From a checkpoint of a small CTC audio transcriber.
Training: soap at rate 0.0019, 6100 steps, batches of 256.
Rows from block 2, named by matrix and row number. Rows with one number belong to one attention dimension. Each number is 500 + 25 x the weight over its row's rms, rounded and kept within 0 to 999. All counts start at 0. Numbers have three digits each. After the name is the row's rms in percent of the matrix's.
# v: attention query, key and value (stacked) (model.blocks.2.attn.qkv.weight, 576x192, the v third), inputs 0-95
# proj: attention output (model.blocks.2.attn.proj.weight, 192x192, transposed), outputs 0-95
v.37 108:483454499481535482480514466490507507482481488495531510501493543464511505467529487488515516512487509495490441485501476462540545492491422510494498506536487485473461486525466506461526498459482526483508500514509492542484524501475473452431469487481514541466512495436484464494532502476463482480
proj.37 106:513528560535501490503487523517487506485491483472511506487469461509503459525531486502487469484553485534539482481517517504494473500536502512484485470519488520486511522526526483516521505517521474488523456477493479470497457480491501522493529521526474517441531459508582517516479509472506498469
v.38 101:517512491463477494503521459491519516508513502501494468500460533497443514477481487477495478517531511528507510524527450500508539474458496518496471486557515493568465466482479514447516484507546485517488479505520494498497544504532534495444495477489483473488509542455483513501508535496515527531
proj.38 107:477489508485535504494510479530457486492486484468529568487494481522450460500470471481467473479488522503501523502518519513496526479498495539487490499492508485464532518506473493456472504514439478535517541545525478487472471483488459481496503501502444470487504489556490492538512488497525497452
v.39 100:479488518474477505495525489491523513504509499544484499500472490480539525519516497495528486471523529462456508541490498494490502497482505511515510532540529555538506524479547480494483456501525507494430477508519508468494498505521492475485553498505504515511468500505450479512494547511500475551
proj.39 097:516489529532493504526503551502507470533464492496507497504503528479494451494505514496476530500491465529538522468567512499532506511484515515437466508465511455500546470475439496502485500538526487512521503545477466454492489519554483520538481516512508522516492500520484448526489501493517489470
v.40 093:496481469490480516475469505527573509460495472478503517538505510436486487478504442523484514466488500468508491486486492485480505483445447543498496509532501463430506492490519468503532510540477484458495480496498483478510473501493479489467486476480524509505506514493525502503495506509478479486
proj.40 098:502474484519496516486523465513553520509523509468463535484457491531503481500513548504501525501520471481512466476509540525520469502501533479451503469472510545496515505471517495514474541452524486492491526485534461518481500485485499513507503555553507501507515502482513511515485457508482481497
v.41 110:510492522508470474518511523496541471489491502530488540513519485498473483488510527492500548543496529497503499509492499516494509465504518487479525457479500484514478520521451481463505498471503452505522475491506501535491460485460540546513510529499514468521500550537455520513464496503510513503
proj.41 100:485514484530457480468456463521466501515501532505462458479497471505503459469494461514500505517491497493487507504474557478460508541491501514533532476501508499515487507435477466465509501521465548495538512488497441512500504488541508492473499471553494510488495492528472511512511509497494512532
v.42 109:512523495491501488547496496533503518521468494485475525539538441464507533447486512515509516496492472434461448529499570488560524484490532461527506511494487544550492492491499514481462470494494464510501482504480489516487555482525518507510541448483484481511536493510519510500493528508466549527
proj.42 104:502533489517518497488468534466488481463532516482490490515467525517506512559518495494507534498491493475503490481478451509483493506562475513539457561519529521457550553471520521485509516511482490508504461510504473522497517475495467453508500502470522508496480499453496509499480499482499499484
v.43 118:469462451507477525486463533478477544532454498518479466538472528542504534466527535479491503516464502467520509501531480509484463462500482532526462544459471499530493557487471476474500498497528490481489479508517531528473509531496472461501500492487484492484510489511489558455540533518467490496
proj.43 116:554512487459506472522505506527508458485494477465524516531507491532499461526489469509547518529523526508503512486509501529513522509491501487477549496494548505485482461485523545503502474569521488504506503499515486484492536459495481483515476496502480502573460481497529465496478490527512482486
v.44 107:562532483511525533510531508521513496507474528482492519497492507582484476496483530520524492563552462538536510494523521531475490511493490516484509449505513494497475523505516549486508455471468507477530485516531521513491517516505490532508463471501518498571518485491447496474502503535522511500
proj.44 107:493501507475462475491471484471520527492517473521525467475505456466482477497509464512494501466497486481467469486497432502494512461479519521480473503486476496477531490485516470510498501512472500527502556474544501445492516524490551487512504472502486468505514491483516494553482568482516470481
v.45 106:456507457534506532512508500517486512547481515509495500529529499490526501513453476494491516515509546517523493502501516509534527505520520486475444458472489523478471457529452536480531508546486510543454499512507483491504524516491529519542506495526525505469490492445549456521484509510494518516
proj.45 102:552476531499490510460472481508475575469544490515519465497484537496519493485496525508490460534531467513489478538529539477466443470513478532493514537561517490514517489502501514508536469466480504497529528495473534523522482478482480481502496489516483460501478528517544541522501497481511506476
v.46 111:475470491509491485516463499503495484491524494509489574490464486531502514507521513517536475473462486556524494486474469487506500494488490495484525441491458506496529498507509514502522428534460513504465487482510514548487496489501448500484462545546493496550515491466532485491528486517508498496
proj.46 111:518504477522473482476481483527492503498483509472506442492506459472517483547492462473473530489544548474453490543492504486473493485480496470485522479510467491518515471473492493454499509485496511516472527502526517481499504485511481554498529545581526499448513495507542541524499548452519542492
v.47 115:493555528490487551492520494489502533536493507532483473492526510511548496462490518537540486506542489454537485523515450532547555516513571490522536470548515524486522480503501491473494490485500502487499501527497496488522504487523499501553490497479501538486448449521549496490497476506509536498
proj.47 110:513506483497468497521529503537502468524510493487503551513487501528544505466503514512504504474473487514480506497517499524505449456502526514447504513582513515487472532507504478509499503508491481464515524530464517474521477509509473511507537499497470476504506523463486530513512492467541487510
v.48 099:507470484554555516539457493511504503539485539464486512516494510540492492522558488535510475499482548459489518499507499477483497522479473485505511460514547490488507501541528486482556491477476534493525503503517513495513475515463489492508490479504461482516489530488519499500518532553508489480
proj.48 099:507478520484472466475487525521440519488505524543507500472501510486508548500498488466510519519496548532521506489485480448510475514484498503492519465483462472463511467465490506574462504526496462459503502508498493445455533454495491487545498505496497511470525506486560511488514504511462505518
v.49 113:552490470490536463502504497507480497513472540512491521486524468474536500459461489474500541528495501519509472515553466449536527492484495510517490521499506538491510453529499466534490453511516513488500442519484495480465509474481524512512500510532484504553449504472499462489530497488443473476
proj.49 116:474491470550493510504480510473493513504548477498527480508467557539493553505524509476526498467514500484492486489510507543493457480508518475470520496535487499495489511492478506515504476532482526496527527485507534476512504477507499458486522514511513511433504540509504551521470483525522496504
v.50 099:481492531463485471529507519510495501467501492455495510536494469496506496515499493493506466497483501490523502455485477508537450483481483518514507483459524466512526516454474526519540490524541505535476476482512507495486503469474502510529470483508468521492486494455478517479537515495534507481
proj.50 102:512531485483480489524486466481529522512485495503537485513513489497506502550554533530507473518520540513509488531509476526544554510457499502493514439539486547526477481528513499446498529494491455528480523505483483512508513493512509478489458513462523527523519502528509510517521496467487559464
v.51 109:502494505498473498512476492516469467513457504525492485519500529479518510482510519483524555469498495513503488515505532489525517505487524471505500467497534508528485472492522482477484477474489513469496490506501485486511526468544497480577520525494483515485503462534547507521483512507494519494
proj.51 111:512496494470508512512495482465484514519520498474471495508518492536493498493491475490512514527534482497494534449490484483532505498485462505449506529538445507517510561527484472482520507522496501454508473503488537537531563530530491479475531495507488502488479508477472507494480475500523484476
v.52 110:496479500463454533526470503527457516495455493487515504506519469510498486455481516473506530468485532558511496507500537465525567507511527507491477474496534569481480492485493548532512485537457519499519491520492514469502527536530488533517523485490499535510506490451449506511472483579504476483
proj.52 115:523505498487506469512475497452479510518514517546519490507505560476478487491509506518506507507501516446523515526554516565537489461487483480498532482497544470478524530535511491484512510509505490476548527484539512532472525501475490447470493487483505505521494538503545519508490532521520482497
v.53 103:514496494486506499520493525479505476508472514496477524503487527510469511446500486471499541508454514485509508509502510478522535531494479501500447511497491486485462481472521493471521514473524530515489523530477542518492498467499532486448535545468488499500470482492546492516454505511510476486
proj.53 103:470536500508549474501522445461471511520548528506564498528526521496470514546452511496497473462476454520548462505503545523498489508532502497452527433494522482457507520501519499532528491484497516489488519511505474511490531481514471511494476463499543539498484493498502482523509534457428540533
v.54 110:446489532496497484530507535512503504443493540524491516534476544509541472489521502515493458472558516517476551509472512502503531490496505532530520538489580517468517502524508480484476528484526480503505501509510537506525540537481512493518525498447533488482501562555491501530480497513497542511
proj.54 101:523525492523528535460474481485503510535510523482502501499512457523493510527524502511544526531508525488506504467511478466554470520486491504541536471530478461484507501516450507500548474497530502449507507506542494501457479485500478546488478506506516539488500475493466513502487463484458504487
v.55 116:464499527510532477474513534538512497552458548522499496490529508507543528524520507519495494498469501499540539474496451492503500492508498490492515459492470511504504533481479510517520506521476523490519518542462479491498501479519475461494479510491471523501512497490495510491455484499538541497
proj.55 113:508501484447523512484475485491538451538488496500515491501488533517508491489525489523465520517521468465482477464500499509517484461511488535500450468496525524534499495509466530509474523466533489507474509534557509528482493521500530517493483500521495464518457491487500503503508496446470526504
v.56 110:548534512489522511541510450454471489523485502506463499490459493510467502493500486533492538513514491519545487484511523551477503489548490502469472518463469506522511522527468459446514518486483503451467531498478504470478514519491496525477503499516514491470498472522452480506458470488510492502
proj.56 115:491526463519517530453499526550505499481517521500502432511530542538485472523492475537492461501465483473568507496457508449489490517535520486495528454504494487494493496501515518511496498481465450502519491442504530485488494552514486499511533533496468475510512537495501474544510523474546507453
v.57 109:497525482498510519452504512557523526551494430529475488500482480505517511460497497492506501502531535521472504491519494507522493532466505465533508466510489518517498496496526526535494477506520536496472470450512547476507478460497492484550515478535522509503494479478507504493519467470432494481
proj.57 108:474431481503499461517492476490521502503486478483498486532533506501508548505511504519482509478503496515475456544514494546451468488482473508475526543503512524508513515499515529507497500465540483516481527507501535490495514485516475498479513500513512486508482491510504486518490494564529529498
v.58 099:492491448523515467497505496483517441523500501485504451467526471503491523468516464448499527500454508484480518485539454512514522507494477476457490531526518523476492527460507471495466488493549507506552479479481515521517465479465480538495522534533472518498480511522566520493493487496546489542
proj.58 098:483464508472507501518542497509483526470517563530481515509497523458516509508502485488478494491491513467537495541478549471454510484475559513497507501547516476535492513471493545529504545515503507484480529503417478452509515506486514480461489470474534496502514500487505485501511515506467483512
v.59 100:474496535484462494484491476490543476507538519456504456505469484526496504488531536524533510546491476469491483501490520486537484452560498505504528563517496497483470496527499499489476545508516495512498469470482479461497455560492532531497539529509475464485511501486530450476521513469490495469
proj.59 101:500482518503537494480544542525518536471479501496522480492497511504522480481506493504466498441519543464488520534499491506509517554478493503512507488487502485499475486525546431478490473496521540472548504525495503480504459532501509523504497483493490521504490515516474503496522470463534499512
v.60 101:487510563515480493466476499470503539469519497473506468506519456475496480499486507487478459504531518482503482501526523527462508521505489502480482529490510513512506460495515498507499527500493504506488459570480477508461490517484507516498513527514511520492529537492451566486476494513517522526
proj.60 106:501451530506525461503469459512505499527514528548523550529539543531476501458531516543496557510496496514499506511472518475526499464536495472533470503512503486505473491481521499473485464467479531509506526483494497530487485500488476466488460470502526483540499493516525526494526492478498479518
v.61 110:540539511523499477527501513485523457508520458494586479472489462489524517498548487518512494498518501517463499535470552528484471535538467504491516517503537467536501479460520532448489514536537492522534485499510509536485458523487499508460494470489513465521514478504507481515500509507496519515
proj.61 111:531445518520566520545490470452513512473508486527528541521511511503511487526475511452478525511501518499482467516529496471524490499490524461520459539563480544495494516498516492532506520474494520509493520475512496494503504482514501454568488507509491483505497526521491496458540488531489477500
v.62 104:478486481459514479529497494507519528502479542489526509529523510458522508467489549476508510485505497511506532508486514457478483505471512530480444459493499487522490521502518490496520507504479456501488486459499511482496523500521538472487544499501528532441477499495421522496526519492487478535
proj.62 108:506531540511502479493477496533472513523473511503475484495465495490527505525508533502477500552485477537501480514541501491500528501534496480510507523458490501492544523501513480465538527533532475497533491494520477495498493493496547500494505519497469504496507550527426457500482467527524527496
v.63 115:515505509554491551492469529501481531526506491511467493511522523488558476561475488470528530497506515513483497477471541500514515500503499508494508493495522494510496487516494534425531495517516504534514473510533505516476482487480504520504489501527504488481461504512543543501499478462499501485
proj.63 111:503479488504502468481544455501509453442508486503488511501458464467477495444468484517448515543501521470474523539472519488480499541492507522524470535527441453513488502498462484530498476499506481512461541482474474478561501447522483479520549488498509501460503502492477492494496513508527483498
v.64 091:531477464531497498512508479468573504500533504474547476528517495491483531504441469496475508505494436504503482493540556526490495494502514481507490508506510504525533500495498514461489534466511501499479465482451479454431547488542490503491538462491497514498553447488523511510489508483526480508
proj.64 084:494463510493472520457499489515492523525462462479512488516517506493571472475490482512498495517483517470529513495493484502533494484492485518506483487488481460476451540529491525515499532503442511475516496529527489506516527498454513550522478527531524499496523503513531492484480532532490508524
v.65 094:502463505465550494469498503560499520493506503497504492507507482464484489514528490532503467438464483553482506501481515524481527491477501508505526515467490490530482496502506511478544533495533532502476473496532488480513464443519497471479503501519487454513487488508496512489479484478479512472
proj.65 094:506579464540481497515516467481481487518495487485493439457493509500473462523505516454492487523486497481548482509516503503473508460493503488485506511473514552512505530473515509482495516475497497508527518512466496492564553560481481503511573501508478551517513480554509489540469508518505492533
v.66 089:504494528478505499539522504482435516467462511534512518472510458518488520497471532503513458484504487472497470491489479501480514562523525522493520503480461506530489490534504490507487514474531481512484502516515504500490492462494561510507522546503539500516493525486493526506482507523522491454
proj.66 082:538515512537515506496501465476505481474474532487472510516515543491535483514510514460492484483471482533530499506527484497471482469473468503485495538524508495525545478496552481520518540513457556467513541460490492467510507487491505470479520495488464508487514522517510494505515516450489495487
v.67 087:474513481482478471522503512527485445466478506521509491563481507502498488488539516496533494522502483499457480493501502490486492515480492485496463456500514547520501493477490500439494496464487485506529456456477528460463484490488440525492485530516502520531517501528471509467483448518481509523
proj.67 086:529486533518488510472477500511479528510507563459520504540521455482513457522547486499501517506482482454520499497500516561535505498507471494523483506493456536488513483472449471508484514538500505497492546484510467493504514514506499493476490535527481504507481513501481498491504511484546501521
v.68 091:515495497519506504473496495484519517491499494503569514479523443486479510486466517550491496472503476522497499520574502504506514515511543522505451469520500492504504488477531516478497497461494468460488527482552510497523489487505486511497544465507471509473474480505468483502467448488490482528
proj.68 096:513539503512487479486450451493478468528469550495494485509477542499485548512511490472483530539514551468466535510526508471535477482499480523518516479507470506485508489523518493536463496533535513516473508495465506443544535523509486526451494506510510470456531532451477547483482476494480527489
v.69 099:461467530533503502489486518456461519522479476516497526506489506530520497497494481471477511476502539496536482490484468528475529546470492510526514527458501488494481501513460442487496510452495497490501518551525473488487482449479495458534528495506462494532514503541502478538437509502500504512
proj.69 096:520505501505471487469481458506467473494494525508497505491504526487531506502479488540478499518502504519508484498512529499482534503474553479475535496484509517499518478553497530465487535539495511526474517498473529475520525495485470478500509446525483474493487471501442515450526515530505489511
v.70 100:501479444494530500501511524480477514515486522520498510512530488524486460476523483506519474473488532491519511489457502450480446482526506509503523483527549496460470478501488510497561526502514466478512484533445490483526555528527495489481515542480493490509446500505495490487519467517518496494
proj.70 096:498501510480495474466485520485501506526498515493538494508469498504486553554511512530468511521481451521485501517542491499483500502500515523483486477489477532489501499549509439519497474510518466562505465485450499506477473491552450524493511515498481525533498539511475462572537499480540531465
v.71 093:561509507513524471499467460474440494481498464453488484491494511495503491478468521457494491493516491435502458503492497518468463490498518430523475500529462511514505490486519496475491513512487473517542524446545476541480508451492495504495461483482528496534516517515512483470478469492481507518
proj.71 093:471484535468485504485480511517516447525517474504520519491470509469477495482493470501490481464487493514467463512529559493509456505484513494481490521511482480496488491461490534530434529547471501450497518482475524471523494504449481503485496503473514509483516498505557501514522502481508550524
v.72 090:483465500486496540494482498470502487523470464525465521480472502503527463461498479524478535480459500498460538481548474519534498510467490453504515459518511491507462480498479468483443460535525526518465436515499497505509471491521510495494489513522470507510506503472530487493479494480468490530
proj.72 092:435483551495515522478550517500443492474511480534507505489497440495462516515489534495545493517511519482515493492504509535473512506502549463521509484529469523500529533516473501519529498485506495518529523508503469468503525510478577513537481503528509478494475500479469497485501521532519505456
v.73 090:521472499516472485513501513502486466491456526516486508534491508473538488468519475497510508502508538460474534511504520491539500532480528479540488490508501535489524504500487503507464496530523481504442465528540521475506500489491502475537528481497517487544482490467517479483476513522478504458
proj.73 089:479467495503481484519514511507502533484536533554520504505504493533462497521454476508473501516482493511476492487489491533502482485529507462500470509489467486509498514516457471457527517583493464520505496475501518491519486527501519481554471500494477521501502505521456535536533469515522451533
v.74 093:509480520501506491521515525486509492457498476504505547531539510477501517460525492490503530540488512472511514537515492483519472498519529515531477530546503515502511547502487509477525533470534523501499514505467576476541514499529482551511494465502494526505499491472505521550524496452467490525
proj.74 092:500541477503487484511495459488510469524520533512487491509450508523516549479490504503497485482542495495510513459553522513471492461523460503479504467477503497461487453480493479556475478518516477493482539480542461518462468438433509510482470530526485480490506496486501474477493502518506511479
v.75 101:468514543516509513505490481527488547486484509469530519490478505527526539502500511514462478498425524488501488530530478515524536483503490502511485493542515488523510490500557506498547487487482517511480521504515469514510528501504510464498508481505513513529475488521500494501528571504510523516
proj.75 101:477527479500479489510500489443481511533499490540473525448490495430477474476489481481495510476547479516483521523472454515496499479547507484490464537479522457423481488462470515468492526490505486465510455495485552489483466501507493520470510482530506535461498503494507531486517477461489469538
v.76 096:472478502506521513464485481499498449474492544510559481467484506497520499511481499502488493506504493508488488465496504491511524455516494513500496502535527511475508502496501517457529462483482470496457465520514501480546517476474523505518483513494436492503461550487528455521490504493484494497
proj.76 093:500527486487472512489523514547496511497537467514486485490505513503485519468493454474470512480505535496510504530542481492511472545527521531516510508512483487485498508525509499513444505501482476513458489509512511485466548473520511506449515474511548512480484463520488555518549511494509521486
v.77 091:484471519461513526543507512539481526510478454537524490482463467513445516530495512490498498478521507511529485506483471497513493527547491511515509502487473510511489461487480488477466507517531474499509478465500489509506496551514510442520527483461513520504471497476499524515471493484470482480
proj.77 095:506499484517509457503542522446495510476504518470454480522557438489544472540475476491507514507513479520468531496495512527480527478477505557477496497516541496508506505519504482486498497464482500545459483482454514500525510494497506494520493510483479471511508482523499493550517525535526473539
v.78 085:521541469484482486463512497532506455495527465488517456496496480516505517496500499468467514521530525503510523532497532483522467443498515495497465474561526473532480515493540471522448485512498491490542505536491512519465509495515522539484489515493484508522519568467425514494492524494538519524
proj.78 092:488472500500484529538467538540530500475488494515514496538515537527455493506525533498498504515502487527495503457556456485488521560498477513484507497510537486495498507461500545499533503526461482516475533482511490496481471488538488494529522492502527475541489501483506480511476504470523445453
v.79 090:512533512491523481469461494500522518499481448552517452515470494520475544493563503533517506470474480510470481464488525567505492499505496512469463517541509501479494533543493485492511489520451473470506478464553484497467511486515475453511492510478557500478486526472504472495502486491510543496
proj.79 096:509469497503497514507455499499487524462497474481529440508477502489509530477539450539514485480509481493488571504470528440522457490470500511523475479534493522468461478480454542463498509491520502524501467491488517520536503533526490513475504480531465511508514500473463541485539486494532452518
v.80 091:481479507528497493480532494510478515450508491533478481536486588529545513477502503468525493515525438483521529476540461456496540526471489509489490562524537486467488457470477514511475490468494492460505517506450515471513512514529487476491539498517534465474496511483502523481496520465471522490
proj.80 088:492480465464535495510503525479545527482524518520503498485530432526539492505512505461452496492490525500474474480512512485498532476494535503467540496491490498495499537500555476507521485502494467508484470511547502490466486521519495537525443527490541496503497491514518505481495468502489504503
v.81 099:518485512463484486542511505508485494518500476498523519499513488474524523522529449523478464472520528551550501464487544509452493523459446508513555524538509530487461507501499540529510498504480490477491517488473483484500501486541518511528563443482476494505497519461514501504520522490497482541
proj.81 099:475499499484481495455522512485475465509488484495483498460505470517513504502475512486456477509461476511498490481514522516501455481555497479481499465483445509502448523462523511483514493512514463558515533476497505500550450451558502513472486509494516513501453473527522498513480524523503501486
v.82 101:552511539503530488478478517557548495483500480562525515510505455465473472549515506504496481523511502498479533469439512518534547488523517522482498527481515494521543504533547519506475498513505549508493458496509476495502518476487487540498500493510480509482431489523498505514489485524521462514
proj.82 102:474521511484475482527492502483468537524490508464505511479486542541494465522522493515563530495534541511473549500519483470528520503504526510501465472484496505448473514471488494487498534499491466514551495475528496497534528503493546530483469536533488513454492497506515507466516515472505482496
v.83 094:480484463519467513499496448505494496490462543516522503452492535536502510506528498493501480515479571497479488532523498492523507524501511484478534495541452504458447496479466513477533464501501505488506556518457476509492490469538478533546539505495492541519533508482541522544507550461526497477
proj.83 097:502485487462492508488475461471522498485514464485465503508524469474480464496471498515475478516502482522504530495512514480481474478512503458489472491492534520534497525502525511540468485512522472525522486475500458493506474516482518508514496471426504473520468515492475527483487445496484478463
v.84 096:510493510491492494509503472558514508520535476469470521531534487510506518473458536486506510475478474524527514493501527512489499455523456500507522520508488517509509481469475519479504491515534462540502435545489527472496507465486494509498477527485454527480477544483484525511537515493504463502
proj.84 095:481507505481513480509492481496501494523543454508498447507498503507464517476529487534466499505521482488507530468529499509493459527524519524494482491515515453476479493463497509512492471496459546470480511504488508496523506492463522493513506515525474502548501472520505472537492465546472513480
v.85 098:482489460483515504499474519490496487499440502457436494470489506482502555450461495505493516516487544492436482493476489537494492524465521518498461502505529472504483499526505511488506490477547506519479505486505516498540474511513540473496547503481547499501506476519463511513507492510482511484
proj.85 094:518479539511465496527537504530479545524528523492503513474467474509468432503517531483525538468512483501522484492497493516473512477505485457484502519517501523517479505497524535484490562492462506577478524498491514488458505491508505499511492506475482499476538503487482494483474518497514490513
v.86 098:512528494527470488473489497476498466468522503502494520530511481497465492456458538501484504483506493505502496471497499466545496462488464513513500469485468530529513577473516489479512506514488515487499505479477505514479565508521473470529494496517494482517498475482516511460506507490526528481
proj.86 097:506492512482548505514501527454503480539528487523539476514491505473514482472513498457485523467497499476545490454505568516491478505481531484492531488497505503529470479509477534479512532529503532484508504513469475524485498572486559507461501516547472513528506519512505488536471528493468501501
v.87 096:498480498516483527509567493529483479488516499494476512483493490512520517500486501508473511515486528510517461510516472491502444491513506487516456496514469523498520497487560509484518469438483514496507501453517468513512523502497484523493528502530526505560550542518519505501496436481493486510
proj.87 097:500506529524532483483437512454512469550529544469469474533485514484486476538501499496515493553490514508506484524511544555493527507503506457538489492500478512494476519492471520476472501516500475493514518476495480518498492496484484489521489476454543521425512457476454509493492526504507504534
v.88 093:502535490482496512500502507538474480500495505500492491543520498488520540512490503479503552559486499456521447524533480530501501485547496504486526481494502522495513477471481499489481492471502500481529511458504493511521487447503470509489520480490484467516517533465503468527502503504521502486
proj.88 090:549483485481503511457524484544539470512519478465496515482471492511514457515517498513505476445525522532466489502513546493487516496492491464478498546485479456532540494515518519533508513460489500491471506515515512491567500489478508462469521533497547456475477513518472500510535511489524532505
v.89 093:504513534513515512479509500541498493487483507490484517520502535513454514509501513478526541509512510464501448499507490523498538505471533509556536539479529499506509544504491500511468537504539448540487445460480497462467510497459510500492530534540495504517463492518486509469471465491494504517
proj.89 091:525498481471547452523510504489508508516517464538479486509530483466502498507500531515555451459442503480539541538487529503477504499547471507516524514477480505477512511519523487508511508518471498491529531490503538530513512513456490508494487450520555499471454453488502515462516513490496509542
v.90 091:517509497507512463526507528523493469475485489486495514489507522530503530530510544517472476531513499477502456486562533489522454524407508494495473521472485495488432520514526456504514513485454446514482533491498577525518524525507514544484518504523509529506504505521467456510508543484512508515
proj.90 099:491475515469555560501489485505470523524480550493522501505493465483501479480479498472506474501489511501520494526503475491454511501511495565522488508524477492498531496504507511490508504523526545508488464484508522490512471443482497506519444489483474493456517465477512528490509466515503497538
v.91 098:537458494465529519520528485525452523522568479490507541487518551496487458523521502478523531463497488476560487472508500520484474485497481483534474513462493502485481515483504503501481501532499483505443498537490557501512545517505497474500490491521549472503523513536495482465499487500458509530
proj.91 096:443523486507482484502473507478546494470465479504531479481480454489533534481490471547489455529473506512531472504511489495486499475486462524531536501484492493511544531513509509511515495481511494487532502499520491496508499495511461510528486456486459498509464472498497484479480517512556529461
v.92 101:496502466493463471530496513485516451496533531536502531511502483522505508492520526508441518526484506497514507488506496491486481487516494476529491468546546449469489528453525466455432474464459536484486461515475464481498484499501494452520498501508505501498532505517484510433517500499524505499
proj.92 099:501509521471505474498508480476497524509505520498465521530473526489501508470501501467500503487498467455510497524473482521526513573503523503525475525437482500524466485508477477463556534502552470496515491532545485486475494515524486526501475484486509495477520491506477477512485505493523455517
v.93 091:485493485524531520500507521556520509524489515503499506479519477485474488522484486565508513487519531496487485488501502524489532450537465477486498508482492497496472478500459506501511473459485523483508502504467538536511503485434515510518527487541525510473521530499462499470469530515516522446
proj.93 093:499497458487467503506486501504487485457479486487509522507478483488501508531539517502502492492518487498495499520441521487487495515459484495485563537519500521524526474520520477493465503539539477509495509514528490474504489529501451460477498486485429487507475463496495515481503468487519467488
v.94 100:513495496503499484477461487523496521453536491534501461503524453479575494467446496480501488471468494527459480521529481442498494547503539487527468524496515504459440506524498506550479524517487510486494498493488509504513510499521482497519517451506503508496497473552476459526513453532551532477
proj.94 104:499463490515488495484530514538547504534515490475511480496504505505492486498519505532476503505521517494513507504516472543511530477501487482473497469474495512551511494429492520498467468501540505501471474512492475471485484503507522498515505519470545481487552536446505536501507520454486466508
v.95 101:535441529458499541521470513517505537524532489537492504510500493509480534487453495473493475476541466517501510547502486456486498498493463490494557470509513491514510499492485481498488464462448513503492500465451527488472502473505506499486474447457462486518506459456493478475496490479506511476
proj.95 101:508539483486505516475507472491500463505450489488480532550547541530490485473525479521504508496536479548479466477517510524491515504524533517489518482490504504508515487525515512502506519515493516531425503521481450503517503525511501515473513529534538504465462470549503544551498510511474487514
v.96 085:478473508460513467525530515497535494484527529505481470511531490446465516515489491502501522525442491502482460444508507475498481518490488503464483485498509528484488512477473530506476514498490503484499466501539461558510522516502497465461525517508548491504471507499515516461531501512529517493
proj.96 085:532500508546541523471471521521463525515525496484507491521509495540512506508463505486501533453444495457514520522488527518507507492507493523526495491492504461518487480503501451565501486483493512489506467513435524447474474560510503469526514497516479503508482512460508507522514504482511464516
v.97 097:482484458542514494465513463531466501477446431477506485515506463547531521491502513491501533486507484529465470495530532508523506489488510461535478461465544534484468489501510485486466522528515505494486482506498538503510492487453482515547472530483520491485566484523556520444478513523499501518
proj.97 101:466464535476525539539508530540522462467537525486486509473466459427482512478503514535518489539496532488509486493515461501465537521496497482534486504494491477513545517513501499502485447532477469461483500495474445462471495519501507528528546496542462480521484536513501519494528498492527473537
v.98 091:526493450501513496494487528523526444504486528570526537523479476497471498497482522477492548498504511510497500523489499470504526516511507491517456459477544519513518499543550487509481525561481505502498515517518533464522493497522494481437435496511482509511550531504440459490481542456485518471
proj.98 089:501513522500470491528527506490477497523451505477543487533480466526512486485526508506531484508559513553501456522488484492501496535491478548509509530470463544537509469525480480469506486459435537505449456495486483480510484514531495502504512520519486499511425518476506461457514479487529459530
v.99 098:475487524478498513496522497478491492507490516496496459507497529493537505442550481532511425549499462508545483475572509520484511503505506474491478470504552513509504522473530507497485475499520507523479491500512491517476509476491462490488525446535475498495524523508494498514513531514498479501
proj.99 093:481496495532550462479461509483437481493539478535497562486491508496469493506511460469449529478457501469512559472520512515529500477517480521527510537466466495457509467506473470555513485508505465512508491496546513506479526527508541517489466501489508479475497514473508526461508466483480462516
v.100 097:463519465491485503482520531501530526533483449516533533461532505491501501463510513490541473529465473517483485497525466527545520485520469525502513540468489510501484507507521514508500503556494496525502506494494470479475481503513437465469504542492474516492498493516508466509527470491520438461
proj.100 094:512539463507520474484469495494506472501523480439477449469472497518500503535519464518500537469527488512517522513489511524484509520468529496508466463506522507501500505516522499467519498451472544476501536480517474543526513543472514512486499503528498462495500535535484503510541499521515524521
v.101 090:481506523490520537519437530478483511508506493535476483507460496478544503506502539499457511547466471494511527503472487526503511483516534524512477438482492504503537533511448495515529506485527505501475510522509499517550507497466518531516494555528479473487489499549523522498506537492509509514
proj.101 096:514463515507470500493466491540475517492474483526532514507481508494474549466508432486529478511520537468497508459521529475495492526518450454494474504467527477500516475522465478502507514508513520488493487523545512478466522489475507501505544506491517514529476515514479496491518474435459512487
v.102 096:516482479512509500477518567491546518505514510503486523474503484459498509465543507493509515517504514508506515538520517474483541465508451522500504493512505518466511496495495493515490492473503466495567481515541501481494476483486432526532482536496480453513508507545506481500501489487463485550
proj.102 095:497526477471494491539457486488477490484487479441491466511503556496493521514475442481494506516494538482476479505514485499546481546523523508467528507449503548509491529495483542492516463531465555498503497482491510489470573501477507486473476506469489479507459503457477508483476479468487498499
v.103 085:464519487496498495489504529489487472476504580505464520514499465497490525467504471522502508464475508468475502500499498503503537527519527497477502485483531498511497523459523523484563538496495464503492477496515502462479515509481496461493486545507506519521450473500478502528537506514569489482
proj.103 091:541488514564486466521478461524529534474498537538527489488473530515541496513528519525495532485522517502525477513526462486503500494556474511504501500508490489504506497564530492512503505524478493503481456548473516511499489514491509461501514445508456501527501516497526494513504515492476429505
v.104 091:501512506478557516517506493519510499485492457506497486498489501474504506486482464497518485488455485492503513506484499492478492479460495559505503537471523507449450476521504476557491501482488486528519522495469483510481564508502500532470525447505522504505526491539510474539499471482452463554
proj.104 093:532522495500508533496481543545485501537476504486500530514533492527478549504475490497450512500529497508493528503535486507492491496524493451472527523497467525503521525519513513440514513500544489495509475442467530524504512481470509523516510485532516515496518515467537462466536478513532520506